{"image_size": 64, "horizontal_flip": true, "vocab_size": 1482, "encoder_depths": [3, 3, 3, 3], "decoder_layers": 8, "decoder_norm": "layernorm", "decoder_head_dim": 64, "decoder_layer_scale_init": 0.01, "decoder_connector": "linear", "decoder_tie_embeddings": true, "lr": 0.01, "lr_schedule": "linear", "warmup_steps": 1060, "weight_decay": 0.07}
Rows from block 7 of the image encoder of a small image captioner, named by matrix and row number. Rows with one number belong to one channel. Each number is 128 + 32 x the weight over its row's rms, rounded and kept within 0 to 255. All counts start at 0. Numbers have three digits each.
After each channel's rows are labels from the 100 images, of 14848, where the channel reaches its highest value: "peak at" is the part of the image that holds the peak; "strongest on" is what is common among them. Only what is clearly more common there than usual is listed. The data: photos of plants and fungi (iNaturalist).
# convs1: 3x3 conv (encoder.blocks.7.convs.1.weight, 72x72x3x3, each kernel summed), inputs 0-71
# convs2: expand pointwise conv (encoder.blocks.7.convs.2.weight, 288x72x1x1, transposed), outputs 0-57

convs1.61:109129115102114135096140182142127166158140156122157129071119164094108131166190102122164118129126151152106132146148161102103120198195118123134151099084142232115131079097111145080080096125082159142117133104079078083156
convs2.61:186101131116142116143153162160086075128171125127096122147067137136160181154120125077163174119064072128143073056150174120132133166160144141151150179165107075112183100122083103
peak at: centre
strongest on: order Asterales; family: Asteraceae

convs1.10:143182135161109132093101072161108148089150127181176165158067133084149162097118155208172162134146137090157079114075073170112102117119157142138123135131128046139055116109131099116135145139098141118143140175130146110107
convs2.10:151144143059089127126106107230184109113087058105156115127124161165125153032108158129128153238163092140076209142089110152153115140066157127155142124100109147090152117135076115
peak at: middle right
strongest on: order Asterales; family: Asteraceae

convs1.39:108159117122128113091139105147147119108175116179146104111127174080093131106087120210131116164124137072189060159117092096158144115132179135082138169098172097074093145121151128157185097126124140175121124182067147104128
convs2.39:171154157079113097157115149197115158135084093101164122159030180173116163184129130116135117172119104154098151136142018145134117164112109135202159114109135139149060075105080093
peak at: centre
strongest on: order Asterales; family: Asteraceae

convs1.15:142131127158108198127115095148147123098110126105156071100108111175102108106091183097069128152160109128133150153147147132211131143095222140128102124156106070090143080115134090150111168105127099187082151126170092148137
convs2.15:123127110111105094142111114121218150166105124014163129164086135107152090180073107072119145118076117156057098175140149159188145165150122117090111125148174107167090101122106100
peak at: top centre
strongest on: order Fabales; family: Fabaceae; text has "vicia"; text has "vetch"

convs1.5:073102143095110140119099070096135138159062158151103107145175159120074158187137103201180105137085116120137106131082132165109129159139098116138148174146113115131106121095132143170169123118133189137132106200047142112100
convs2.5:145100123079143118100053150138156066130174076050090133178146151151126109197156133133124098148103060103131086091137137136109079112123149099169139121096080124178163063132121130
peak at: top centre
strongest on: order Asterales; family: Asteraceae

convs1.25:115115138140109168072113137089180158120111157097139142066109112085116150135125113114068178134156133173109170147113159090215134088142100173115114150131152059177121103092102068156088187134109151163184135112124135123122
convs2.25:150102141189106145166152122108215191134116141116079129095181124087120111101189092159123134065130061139162126115145224155162136124135178132105118135086146152174063169127098091
peak at: top centre; centre
strongest on: order Fabales; family: Fabaceae

convs1.13:128128088124201170098140117174119110140127147084136144105115097138184129183156145095224088113145150072100125127108045171112072165137129128078102142097146160162139148147124131112113105081154159179143138123086111116094
convs2.13:176142131147128120131147098103092109162193110115110114172136101166131193095077154108111190138167119096138121148125155177145133164159098119118140109107175115163120087082102203
peak at: centre
strongest on: order Asterales; family: Asteraceae

convs1.4:146144114087101093114142191135074131137170118070116059112093200145103092180166130140138116134145111128133100099122085152138095147225104119140143170123095154134140113121085108099140181125132154149207129114080102130161
convs2.4:149110081202173105121145194153132119115142163152124089129181120130125129102162081157168153121064071099112157096119084084119107153137145121148165157157143141085131148145155144
peak at: centre
strongest on: order Asterales; family: Asteraceae

convs1.8:072096125113100171153112168113135138123091123129079096092087108104145126113114144069132117177121162169069206131130058086120097150159092128178157169144124089110153136182147108149127195110134181103109126173159102154139
convs2.8:137131107143105100137146117123114135083096122120128173132141112145111147083083142087128121111149145084119122123080085102115196168147082108161197135109117134136054129123177110
peak at: bottom right; bottom centre
strongest on: order Asterales; family: Asteraceae

convs1.58:067129097141107118162142124138136116050089150129115149062173119169136163158146144106199138093121141135138205105173129106119142165122068101057142106072089138149113144141142169128085093145117164150141146119185082141114
convs2.58:097137145145121205177158090165069126097126126142165103102151143193121182111170121140120156152154187107087133162129113112189168148106136123128169130088139109120148134174148073
peak at: centre
strongest on: order Asterales; family: Asteraceae

convs1.23:104107126144183118132167120162108110119158082119097102136111154189151081078150185116148121133118111100151140102170106159080164112106143100143154114099020127065137116117131170130091165160155122101161116167191145165081
convs2.23:122100106133082173112101055148119149145116138144103175154147082224127140162171151177112136159134112107092173156080083139132129100145077114129104127144063160100108181144136145
peak at: middle right
strongest on: order Asterales; family: Asteraceae

convs1.45:131130121122200155095080099194135096110210121120082152090102150119135142107125133078077122117118150130158106145152086170156110095093133099090115181076174113153145169165142081124104150159185096147168115093154161089124
convs2.45:126112160130140129093142093127153128165180122182070170156105120130118101146096154147204099090165153176107114148132165148166103118146122107074131120071175114137118139108136094
peak at: bottom centre
strongest on: class Polypodiopsida