Weights of a small image captioner.
Model: encoder arch resnet_bottleneck, encoder activation relu, encoder depths [3, 3, 3, 3], encoder widths [128, 192, 288, 432], decoder width 256, decoder layers 8, decoder norm layernorm, decoder activation silu.
Training: normuon at rate 0.01, batches of 384.
Data: trained on photos of plants and fungi (iNaturalist), 90422 training examples.
Rows from block 5 of the image encoder of a small image captioner, named by matrix and row number. Rows with one number belong to one channel. Each number is 500 + 50 x the weight over its row's rms, rounded and kept within 0 to 999. All counts start at 0. Numbers have three digits each. After the name is the row's rms in percent of the matrix's.
After each channel's rows are labels from the 100 images, of 14848, where the channel reaches its highest value: "colour at peak" is the nearest of a few named colours to the mean colour under the peak. Only what is clearly more common there than usual is listed. The data: photos of plants and fungi (iNaturalist). In brackets: how many of the 100.
# convs1: 3x3 conv (encoder.blocks.5.convs.1.weight, 48x48x3x3, each kernel summed), inputs 0-47
# convs2: expand pointwise conv (encoder.blocks.5.convs.2.weight, 192x48x1x1, transposed), outputs 0-191

convs1.15 103:523591534511526481572621482424472480534587501458525551469528455466531495475456503459509532453432446459398519529548435424498606480441494580504498
convs2.15 100:407556499597529552457538508514487582562538434526484555445571500484433540486551472436556570545436477449558402489486502542561484494490510426517517422476489545507508560514539508507477531557539581520523470470463510473446388522551521572454398519553394652460472449372545547548532415404504492510544518584557477589506445536477582527459421568482564473424562507479562502455437428438390523515420485516609404411417496408510463511465547462471478447492455449464526542538505521546540524515461485512528476483496500489547470531465476479494508538481471496451503424433409448549481538524507444481
colour at peak: yellow (32)

convs1.40 141:393419523458468467518552506479533518497474494497597516507526489458517502442598460518496502553501525394492460501505523504531554561592536500328521
convs2.40 112:581543468484491592507507439555598486539445489504461576493435498492417497501466498537449468437430471462580519481532519484461410472481484456395446448452417505638550502530569559476460529534420526522466511525517520567494503496497554458574521500540418547583411499480495639514527575502548538549412391467452475547426394561515505461417518499495540437473567506579544517544508480435413494587521566485492491501503438494561512540556466454546401539563580497480493483479440446413491380494523483481456458457458464518519437491418461462528426593464436433435501451461430516528469507542515459518
colour at peak: purple (34)

convs1.43 116:489504491532435544585534530504530572552561463512446455585571486473449531478505501458434530514471499392502358442598460519544502553478424479528501
convs2.43 095:455565530504414557579519408560476468579456514570449491474569514513517434481579409635448605532553526516490456490393509475484423458473411514488481482456468433466446552541516560499413483468431485526607538523577519509451535527452432545488492485563527514560501494497512492566448507541528451544444549513517392474645497505488486510460510526371534454537514547585532484527510524522520405477441577626580487435539516576555452546455525527480499493538492453563485459427475483467493486584528446500443447461500542564530435488492528477497417434561466415471424499514479461502478468557534385525
colour at peak: yellow (42)

convs1.16 061:477553503481493449562607560532594401455497471497457504436437552516535560524540462405525539518464468465597556561467541513447453499533445452463438
convs2.16 089:490397487419537514453505507531496574508485355485519441457502526517476483485500600513520511516486483493494401523480432486463517496506546606456509492492526430485324503512547489390497504492486593423481472550499456460501400427485470499457520557392519526416515443623349487519495491531523375449454512592478456568483522521484520558488494535567501622509460446490474556573509554486511501489503577572425464472529429502431542480411518507599536493523498530534485483400530566460517530490546500602477540451393454469504479514545482469523544573491525472512511534469501462527456500559613507487
colour at peak: yellow (42)

convs1.5 116:473560484638490477462501524535506479506464492423585489473567497470510524459464494456469482476483502617445470423634569477566414532505478524488447
convs2.5 099:584503425563462488511579621426515519488467542412499586510500564502471468445539561547430535531495525500570510514414442516431562600464486495467455510546455490466512528518527535540549553479488540571472551532443540497542596512372473445568593577503565519595464476463544510445409448484528437455480540454504545460526544583480410512505404516438482488397566589537543460521473581481472434614476458523611480536566451486524485531492451486461451544455428516526452545453445536488471520513508487659563429480523544433532552541545565538453466456493507500539585477495539460518513461531473506426
colour at peak: yellow (25)

convs1.14 118:409513566484597511480468496524434527429493539493454423623522527505437479505541424484525497625553500467481422563523512445480588512507484489436508
convs2.14 099:503530570481436392506552455580460473486439480556489489470568462500434500475556479461547598420473491441557467402472578441454500539648534486488428496468509528473531576458520484406498608453479425461520479459452419467511510496462448519465469527471392518539520465478438555500480532504536481542440489576478492453514489474516512511489527450506488508544538452522516520589513593508446504440485348509486457548490559550522464621514471421453374534561512489424425437518448440580457411502419491493480503543499523519496492622534469520514492539429470473421441492459451568453477532609555591451
colour at peak: pink (59)

convs1.38 135:487522499517417549528463520636488489539417488483516520513413435657496522511455507518503486494526558551514462458418543469441483426587477519464514
convs2.38 102:527493426479487555504452557441602462475460467465455505555419521519468562505537513456571496463533463576454531500522549505465554551525493507442537587508513545528596579552377478424529498522452527535473408540542607393605524463473533551473472428460557470498558572432441555508599605521404563528480441503510504559462521516557512490521562501560424466457485510475441491522501471406555513464482520436461547488520558481512577507437509481416492449460573468512513531510475460514513451473516509366494586652555483473492487530424521500536524507423608476604495589458512475436513511455538520414
colour at peak: pink (34)

convs1.22 074:559463423446544514432539539528456524546449476489535499460493447601425501555583451462461501466525399559500534502471547497523626472519588475474431
convs2.22 096:443460572562582572471388504500478582483505553556442502509606485492457591494527452527450500520518491453461502561581442578560495480524550510492569443469472579540496543497380632493526470438475500460361498471513494433482489452533609502498375470443529507516520489505448453480509546403443462499552450523487530482611538392587492484470538561484489409483481532460436533444472524407520459387573499483508468502477472528493534450580557471513476562481520456444476539536413441595507527411453529473508530451443444513525431555491420573461569589462484503489460456522496477467444518534532513553
colour at peak: pink (25)

convs1.3 125:603372524543571520560455422486572493557467506541499537417483515524487558485595444460543515468407459509519507390522493528506456488493542439513506
convs2.3 105:456552514526487537596481580552506437530593541532448481577479559423551436439522532481486495462495562454464489603577375456493449543445470481536489530515573469500519483453586571534452452377538461523482549509529520520471517519527528498458444550438585429493419538460439428561515558591455507468513481513529552479454550392487520526495472437545535626516473377508482548457567424559532511516566536449486558539563523536513482454602510586533558538486540459477523475549577415472461513628539475463459555479505568521457459482507497552570553469563396482541485572448522534570445464508432500538
colour at peak: red (38)

convs1.13 133:516514512508524489409403532540440555410431463561556461539527490481499408507554617522532548511571445488530555436498562493520465479498489380511523
convs2.13 109:558545531491477492407467488449522417435459579444473508597418362476455590539487535574493513436516544551535487547482556477426525461459488518461476558531411507500527539530572504526396514457546407497468536477565550586604550575407393489531519553581527520509477512535554433541490568501500488413530386474388530506492479435553408420502590504475481526475567607626518592534576538497528491450517511521483537560563472554571529527501503477531435399525506540457484470535517484469496465472483528511477498534531537564492508546458577603522570482497438446484547579534514528511531470485481502451
colour at peak: purple (27)

convs1.7 051:494462551575455495516417496586454542496444491501495467562591562517360469460531506481558441576487527428440493516583520456502526445586495505514450
convs2.7 109:503488464527484495393462514582480447519494470477641464523517504483501404488462440541556505479481477531534474544526578560539517515519498484499491504451438515461526508487523586455516415524550496521447476507497450554424520536525494590355434558505544501543469556487569489486453507506574497534560518547472484508484455524501477447492513549456433478526505547481515486550502564451549461396510512475540448514400574424574388489626529419531543497534485467503418480492541478529490501515563510415545399560531538495552582394559473511472496456510506620441495451600508283461577584504469535513
colour at peak: grey (74)

convs1.36 123:401460567495573514452518486525537392521511432490455555508427525553489521565538521417555417522525524545466546548513525520350479475531534516443506
convs2.36 095:525457489597489520510544548502480520487524520498542445516481502568436474508512525462526452385407476466491510492635487525609428504522613488486457568475532536584579434452474467452548502431475477452411471531438560478504531515416548491599553521448505471527449545521610458512456444566455566430459449498495466470503423507503614551587464474452513549487532528405474563504482469533577614547511462536447528528556434555461545426477512488626478472554534443463499482607419407543555464380464514498539487508535568557571512500442491478490546544481501526513481556476402474465432513454500581509
colour at peak: purple (36); pink (33)