Weights of a small image captioner.
Model: 8.17M parameters, 64-pixel images, encoder arch resnet_bottleneck, encoder widths [128, 192, 288, 432], decoder layers 8, decoder activation silu.
Training: normuon at rate 0.01, 10600 steps.
Data: trained on photos of plants and fungi (iNaturalist), 90422 training examples.
Rows from block 2 of the image encoder of a small image captioner, named by matrix and row number. Rows with one number belong to one channel. Each number is 500 + 50 x the weight over its row's rms, rounded and kept within 0 to 999. All counts start at 0. Numbers have three digits each.
After each channel's rows are labels from the 100 images, of 14848, where the channel reaches its highest value: "patch colour" is the nearest of a few named colours to the mean colour under the peak. Only what is clearly more common there than usual is listed. The data: photos of plants and fungi (iNaturalist). In brackets: how many of the 100.
# convs1: 3x3 conv (encoder.blocks.2.convs.1.weight, 32x32x3x3, each kernel summed), inputs 0-31
# convs2: expand pointwise conv (encoder.blocks.2.convs.2.weight, 128x32x1x1, transposed), outputs 0-127

convs1.28:504485519616477521483448470473525546478540485420584524520480416451495565482447402507593537540452
convs2.28:532540515569513488474468513483540533521652532517580535599505464478491434522585544396415581484467491369516449439505483484482408516485477544555496422492420522500431427517538580482500441489476465489557478540507612540476445494449483478545421590605490470561438481571485490507534539435541440529563455497508616560438473458472421521547522516569459513468508567476514510468469529551481427512459
patch colour: pink (38); purple (34)

convs1.2:446482529500542563396587378465508466521481474424477491557535549565432513502469517533520559468560
convs2.2:527513567472485413510405647420474518541474517556548511455453508474509505439539547516560520496452550422465469513582454571528517421479580553550483486584505601559561475528479488571497514532534514402545518502437480517426492565454499511537448497507485473458488498474509437438468417462509486486407416502570598562550460480550505495535513503613568391605580492512476493459533590449544467473477
patch colour: yellow (38)

convs1.31:388555482563451523419480457474615481576468526512517461477436507594440528541469497498506556524481
convs2.31:545443579451485511509542476394471502543490437461493493476526475480515567447405632497470434538500465536511521544435461523491492448577484468558487420492458368537566497504541511452510453452457512475526516525501470535404514424496553511519453511479517503536537535531506538482438491541523499495502637421433309568495458517475524472522491571426547550552557492559497470520504565513496450665518
patch colour: yellow (41)

convs1.7:521466508507563533558553536405548471563528433449428495370545517477470455532524448562456527493557
convs2.7:502409497477495516536420512450451534506469504474457484471447546424547469477511463459455483491454475568544513508505405561517505472436534541453507508520469520464413574504377483480582460450467404541637463559484476439544429405442488536526408451551450525442489520445538509521537414440528515522558462534555551579455358474544546567397479593480526493465468522476450560497435478523588453523471
patch colour: yellow (33)

convs1.23:501540387478448531513582564538512505429551539439444449399547552493506530426552475481561481523524
convs2.23:470516538588550402524513489508531419523427398526461464514488387456510523448494487450442508469455505496457488537568547518526528506515583454456353501637587493454497534452512491464543478500553459502437483439454584423502549497488429474484518492524465431513507547517449463422356512533428528419505423505512511464591538392489540558411551441473467422496480474527512434485478516506540540467560
patch colour: red (35)

convs1.11:477492417444525448469416473521508517370549537513524545599562501509500498527539557486571486511410
convs2.11:504451489450446527464578556474495476493518519501542451535475467524528557557511579593421523593494443579456505439499557508459503434556491424563500511396613499456457550400618557593447583484538546542558534475496519478572492421632464500521583472503504472418484508499494529521506506491415553473417529519593489557495448539482505530544535575433473536433560463509497553486523557461434420499465
patch colour: pink (53)

convs1.12:533417479486410440546491579462475498449479501569514441455547542448516565572506524508576405509561
convs2.12:486393436556394577452504494502488449539550405505530516628496542526502510525521483476413501493459466536493581505466494542462498538489480471519446541462527481493505473401492365507469469469574474500385511538579459534502479547568453496500477524564451460500653470577431378394553495462444496524465440534458518520561571477502487527568559505424595479493545492497505497436507474437521513579471
patch colour: green (27)

convs1.26:545449512481558527404515500448495520518532475424474569584527592452465409494574452545485553479440
convs2.26:413552489470545572572509420592490483455466540480427498521421565452493546529475503582448539518474512424460482482457567539592513533517487383510433530479490457421484529467471483481552521471472463535530461398531521430578510519581519524531487441517572542560434521550428548510452450627441590498457504442566449512406473497461515572413529508453485566533450500510482634466518501425546513487428
patch colour: yellow (36)

convs1.22:492550497501484543496576468476564469526506524478354538410550485441555453571511419570484535480491
convs2.22:531598519562493423469621408565488421551549513475580590367553518472497543523544429526504500553559607464545516518539409413583536538432564475640554503539495535449526551495518552467585549558463453528525422403435518493494439510479539510524505457515529544506431550464500486456559460516518482439516544503513541514463562458472436425509507508528483537483476533487535496456423514415530559540480
patch colour: yellow (50); orange (34)

convs1.30:533570491521453508469466506498480514521392526516486393486387507642500467513535578495530513492526
convs2.30:566458564435506491444513509427465630536566438403487524442568506557590457463507498530516454493403476520571551509484452472440518429561512570475475506474405608450573505526546436560479490589418517603480576523516646471490491514447556518457518512540542521566578625490513433486528574521521536507517433476443552441531490537581533496549507502550514544502461488507505483566511473546503564518506
patch colour: red (30)

convs1.14:481526450465578445535507367555516522455596399528511435499514490501541432541509482506500579542488
convs2.14:522530545548473522519435515498410525475502508585500450478470419484448497599555496588565445431516600498567554414398535566529566523558592477528487520466534550545576536538516468566539519571526579478543457491557513508522551565473475484513509496429571539572477539473537447469494561435424572607392520575540460406422536495426493478589517448540490463534538432475464508524471510494558426533473
patch colour: pink (29); red (25)

convs1.10:510633416567527510477528433571545528540487498556530474390502464449542538519489446453490435480488
convs2.10:405455579467460478500460436468501480465532435590478440449477549503501480485432528471518499404570463449394524524502492429533498436552479393443418545477564530493490516571423614435492473505415519389495520451433523477494519482475448537490491532401544389406443423478470500524536526635538456481483538499503478478513521438505508471501566461497469516482489508462503452635545402548473522510548
patch colour: red (26)

convs1.25:523475487446525503547436488547472497486484526568553484443526556470432465446628460461439480626525
convs2.25:466568439530486449503500534476426547332547514484491405487470472496514565502518424532562453473471510500504487486508403545476464478514511557490509457507376597451443455385497517529539604473471530547484496444508518487523590468559517461464490491477534377450491513474607472535476514493494622483498512541546548510554598496492445494426433473495558396502474437582472541469511547542519554407430
patch colour: purple (36)