Weights of a small image captioner: decoder norm layernorm, decoder activation silu.
Rows from block 9 of the image encoder of a small image captioner, named by matrix and row number. Rows with one number belong to one channel. Each number is 500 + 25 x the weight over its row's rms, rounded and kept within 0 to 999. All counts start at 0. Numbers have three digits each.
After each channel's rows are labels from the 100 images, of 14848, where the channel reaches its highest value: "strongest on" is what is common among them. Only what is clearly more common there than usual is listed. The data: photos of plants and fungi (iNaturalist).
# convs1: 3x3 conv, stride 2 (encoder.blocks.9.convs.1.weight, 104x104x3x3, each kernel summed), inputs 0-103
# convs2: expand pointwise conv (encoder.blocks.9.convs.2.weight, 432x104x1x1, transposed), outputs 0-71

convs1.88:505492477437502496484538495501517465534478469498471502496526512507507496483558479501522515484471446514479521508528457480503509482507511513512544478522508514482531511536539499499519504501532487504488477502459488474477552529517515493492499523496473520499492496472504498514570471456445460531539505496501511449536475
convs2.88:473440506504502470505516500484487485480506505526569475479492474507516494489502533513542485499566504456482472547535476475494504449491480515499498465501516499478529500513523562561456481500507459494474533471528529480481
strongest on: order Asterales; family: Asteraceae

convs1.58:496535486544484486478525543507515508494491492466543492499486541505482532495577459498530517478494469505478472502497470501505499497497502494488431527525515496483492520494523483478461502528491522497464451482493517513465460523518486488483505483507524529473488484559528498480524516549488514489527521517481470473462549
convs2.58:449503515536520435482514458453533507493501509478476481502506513518475496482465497520499471543559509509466487501449486515510468516495494477498484511474506540493479526521508493516517464486531449502507512489509527495547
strongest on: family: Asteraceae

convs1.98:512528485492519465477533537507538511505502477484479508471479482503439517469527518507537450512525513485495504489510536490506513477440533462522507596524491499484488508526477519506484464505539497497469521477496518537463477514463466494489476489528539545471495502486514491464521494501497517485511502518508477523476502
convs2.98:440455502477491521526535532517501506511516521510507487515511575488501576508498512507478492492524465515499472511508493517507500484522482510482486465503490513540510551454496536551495462456473503526492503540499528512478
strongest on: order Asterales; family: Asteraceae

convs1.15:470542437528442482556534491464509490523500441477529494493451481511483537512530482494504492519488511480492503487471485496548560528484496491517531432507491510473483503515527509513476491515498472494486480514512529459519500504517516506489506512518551505487481473520477481513536466489520505512501505493534539484478510
convs2.15:484504481481511505502530490514549491491545475478476472512495468512522494529470523502491504535494504565495514491506481487506502492502480513518497499492470535474504506517524508484488462472502458549453528494464492505525
strongest on: class Liliopsida

convs1.92:468557494521518497553524484494493454502514485488519473491558470503505469538530504451473506502486498504474534493471516512447486513522514488534505487503518498499446489532494536489539444491503503522487474498495468504526500492535480516480515483474473491505499476550506472518494476512501524494490498515486491478504590
convs2.92:479471446498518501480510484534530490460502497494488531524520497493474503506508529532518521525492482544455490506492499456510507460543479497499530520461479491523521501521488558529510531511503538548502484534476512475495
strongest on: order Lamiales

convs1.10:499501506500495478525528527470463433490517530512539511486513490522533471460481504520451500472509525500487507511517499512550481500466463512521500540479470495478542519518490523482507518486475473488491501510497479480523487531426480495498478536514535517488490523536509510494472479446548532525550502478504506464471519
convs2.10:481508476494486547520454522509518494487472476503515509487438511488501515479519508491564507516470435531465452489522481494494501512460517503516523522522527468535547512511480509480486501541485498497481478524505497491494
strongest on: order Asterales; family: Asteraceae

convs1.26:473492557474562507501459509483513509488499525495479493480468557525505481544500515495484474491481516480501531502495524505505497510491488496496504547533495505510488497491525486506547499544546453467489458481483509491459508514486501489485461493534525486507464501445497518474512585499465475485490500496487504524478541
convs2.26:489499538481505514503447528492478494523490536538507526468516485511492525508521494492514475481489504465537504489496507467483533506502476518452508470477501525520546479474515531474505505513524530483481527544486471506506
strongest on: class Polypodiopsida; text has "fern"

convs1.61:465487450513488481486499508516483513505460486488509468496553492512470505522488482531522456493513481473530506527552500510526491487537466502540440493491495543503477472519549471450485541488528525502480514515494547492484516506491496537485466516503500480496513442507460520511538478501506452547511507498506510491528510
convs2.61:518468465523456485485525505499503533504504502501509505515536511503479505479448536479518484512515430499504494561487499489488473489534465473512518492453537521477480449523514476486524501524460485513480534486498531515461
strongest on: order Asterales; family: Asteraceae

convs1.73:442447477529493514489532545500466516485494514493533485519486545498462522513517506502519456526494502557517501537489466511539534487506501515493478491507495503552497473492520484511512474481531533485487478529500519469494538523434476500536494538494481509471486490458490503480475458527506480522497501470491474550485484
convs2.73:492505511516513499525494479460507526488495461513488495482503512475520476488461507501410466491461471513502499516522523484504450504521495549514512550527504477486513542477495489508484523548472476472539471496499518522531
strongest on: family: Asteraceae

convs1.9:487496541497547512512513472509486462510472484487542512501539477514476526508536467507460473490499479482511512528499504493501502510478516475521481518488535499525493521507498505540534487489470459491478461491473505507473488510522454505479518520495493506490459525573514515522445530562478482525471499511496477555483445
convs2.9:490505477503466455522496503498524483460512474492485477484461521508486500457503512554499517579486511514496466515467494507516520502509525539504521467508474508544513490516496509508506520490493513497471523483466526546511
strongest on: class Liliopsida

convs1.82:483475485477545482479492479521519556492526527480510480486477506515457491468480502494464485489494525488491500507541527505502514489502509474510516547500481521500470536538505504523459501491550488492501467491542527528468479482513516522508538481492476490469491513553478487418492520526460495525457497521514531534513459
convs2.82:508528506516551508487504524506501522477530476492519526521482477491479552489488539517532522500476487505469497553517459519470519506526541501488467499510472497480483495476514493498460476508476525545481483523452487482497
strongest on: class Polypodiopsida; text has "fern"; order Polypodiales

convs1.86:455449531487536460467510469497522516540483505525515480459510498513506492473542501505525514499509455472508542495530540509449464487511525460483493549507486492537495532465472478494532531480531478502497499529499459513536525545499503468510472492542523520485491497510511480484498520522462476466518505510482476467509518
convs2.86:500503454515470474474504517501504474539514483436478494485512509512478505512554476467513529512468488514498499527572477449456507520502490507527548521496493464474519493474504512551466484444518484503468524544502510476514
strongest on: class Polypodiopsida; text has "fern"

convs1.7:536525477515518523491489509521449510514476497476505478503482496520500475486469483507512503507579442535538474502540497495496482487500500487546512472467459487517500499477521499518514520452447519518517496519499476514484517529479524476500459528484494482542520525482486465464496528524489542515556477460508520515485473
convs2.7:510451524549501513532523498498498537542464488500511502496455509512473465518465502474487465480510482472534500473473472483513475490454497475507550468472516446493495509466552500484497520508507482510498483524508523485463
strongest on: order Asterales; family: Asteraceae

convs1.34:545525525489544500478527454515520557532471529513515489500524492520494551473534479453519483462509483518500507455547489513474484491539498490492490475470526511513528484517490505550496517507469466495491496486487503485493478475573494485444481476534499489509474495474474491524504491473513522491536490521463487532477482
convs2.34:504510524519489480519471487518529513475499517507531521482506488462542506540483464523530550556485491502461505499482509489505482474529481522532532518578485477500447503513505515497483514488492492463515509519512535484474
strongest on: order Lamiales

convs1.40:481526472495495508485459517493473510507471479487477501452511511545467494498463504498483519523528560495494510488531511527537498491518502486473478519516465516481514521530513480518479551492513525528463482507485485435552498481523489490475500509524567491491481544479526502533528488464506469492452490477531518516509456
convs2.40:548478494512483548490497497557463453461483531543526515513479469536528451537492523517487504481523515503490470509498502498442452510552525483516494562494503498468452517475536505543500517515557469467515475482534454489470
strongest on: family: Asteraceae

convs1.24:488523495502492527489479525473500465483522446475489483510496455460446498537521533482479486542497513512535463466517542512529493483529529488467515509493535532475500499514491512501515482471493533524476519458486523513492481489579495497489486454492471548533511460524506491512527481530500481539487499483508521521506463
convs2.24:506513459503479543502504473524490510494510504493512451510512479555495494529465528518504502500524517498503545513470480451527533537491534438461525489492510502528518448505476521504502519470516528513536503497428486534467
strongest on: kingdom Fungi

convs1.94:513453495477543509458550502508496541448455516506488487487522518500507514474543493471515535497531500500491531488533475524442446490511505501480487556513525449502556512494478458477515500490500511513460466493492493501527509491508481519496492501513467536521464524521489476475503552478496514532497474506489504519489527
convs2.94:570506492527495511486560490553495535500498493485527539497514523477520540463455537527478530523484542510527477504534487496516495498532504536470569515471501558482504518505532531520505508490493473472520515562532505536466
strongest on: class Liliopsida

convs1.17:470516485513501498475484497481479516489443456492559569536486519479466529500487466530566483498525489512494484507459499469499506467500495480517492518522496476471536524490494468520515496533496512467489513469477533495489490479502505456544539494523499515544539497493485489517481557537484480499494493505538464508494482
convs2.17:519522508457544495494510500499464480541506482477490500539569431480482500454519484470512497492499451498522508506477491458537530518525489507499494525489514530510497486525502510475534528488521482489536492455479469508493
strongest on: order Asterales; family: Asteraceae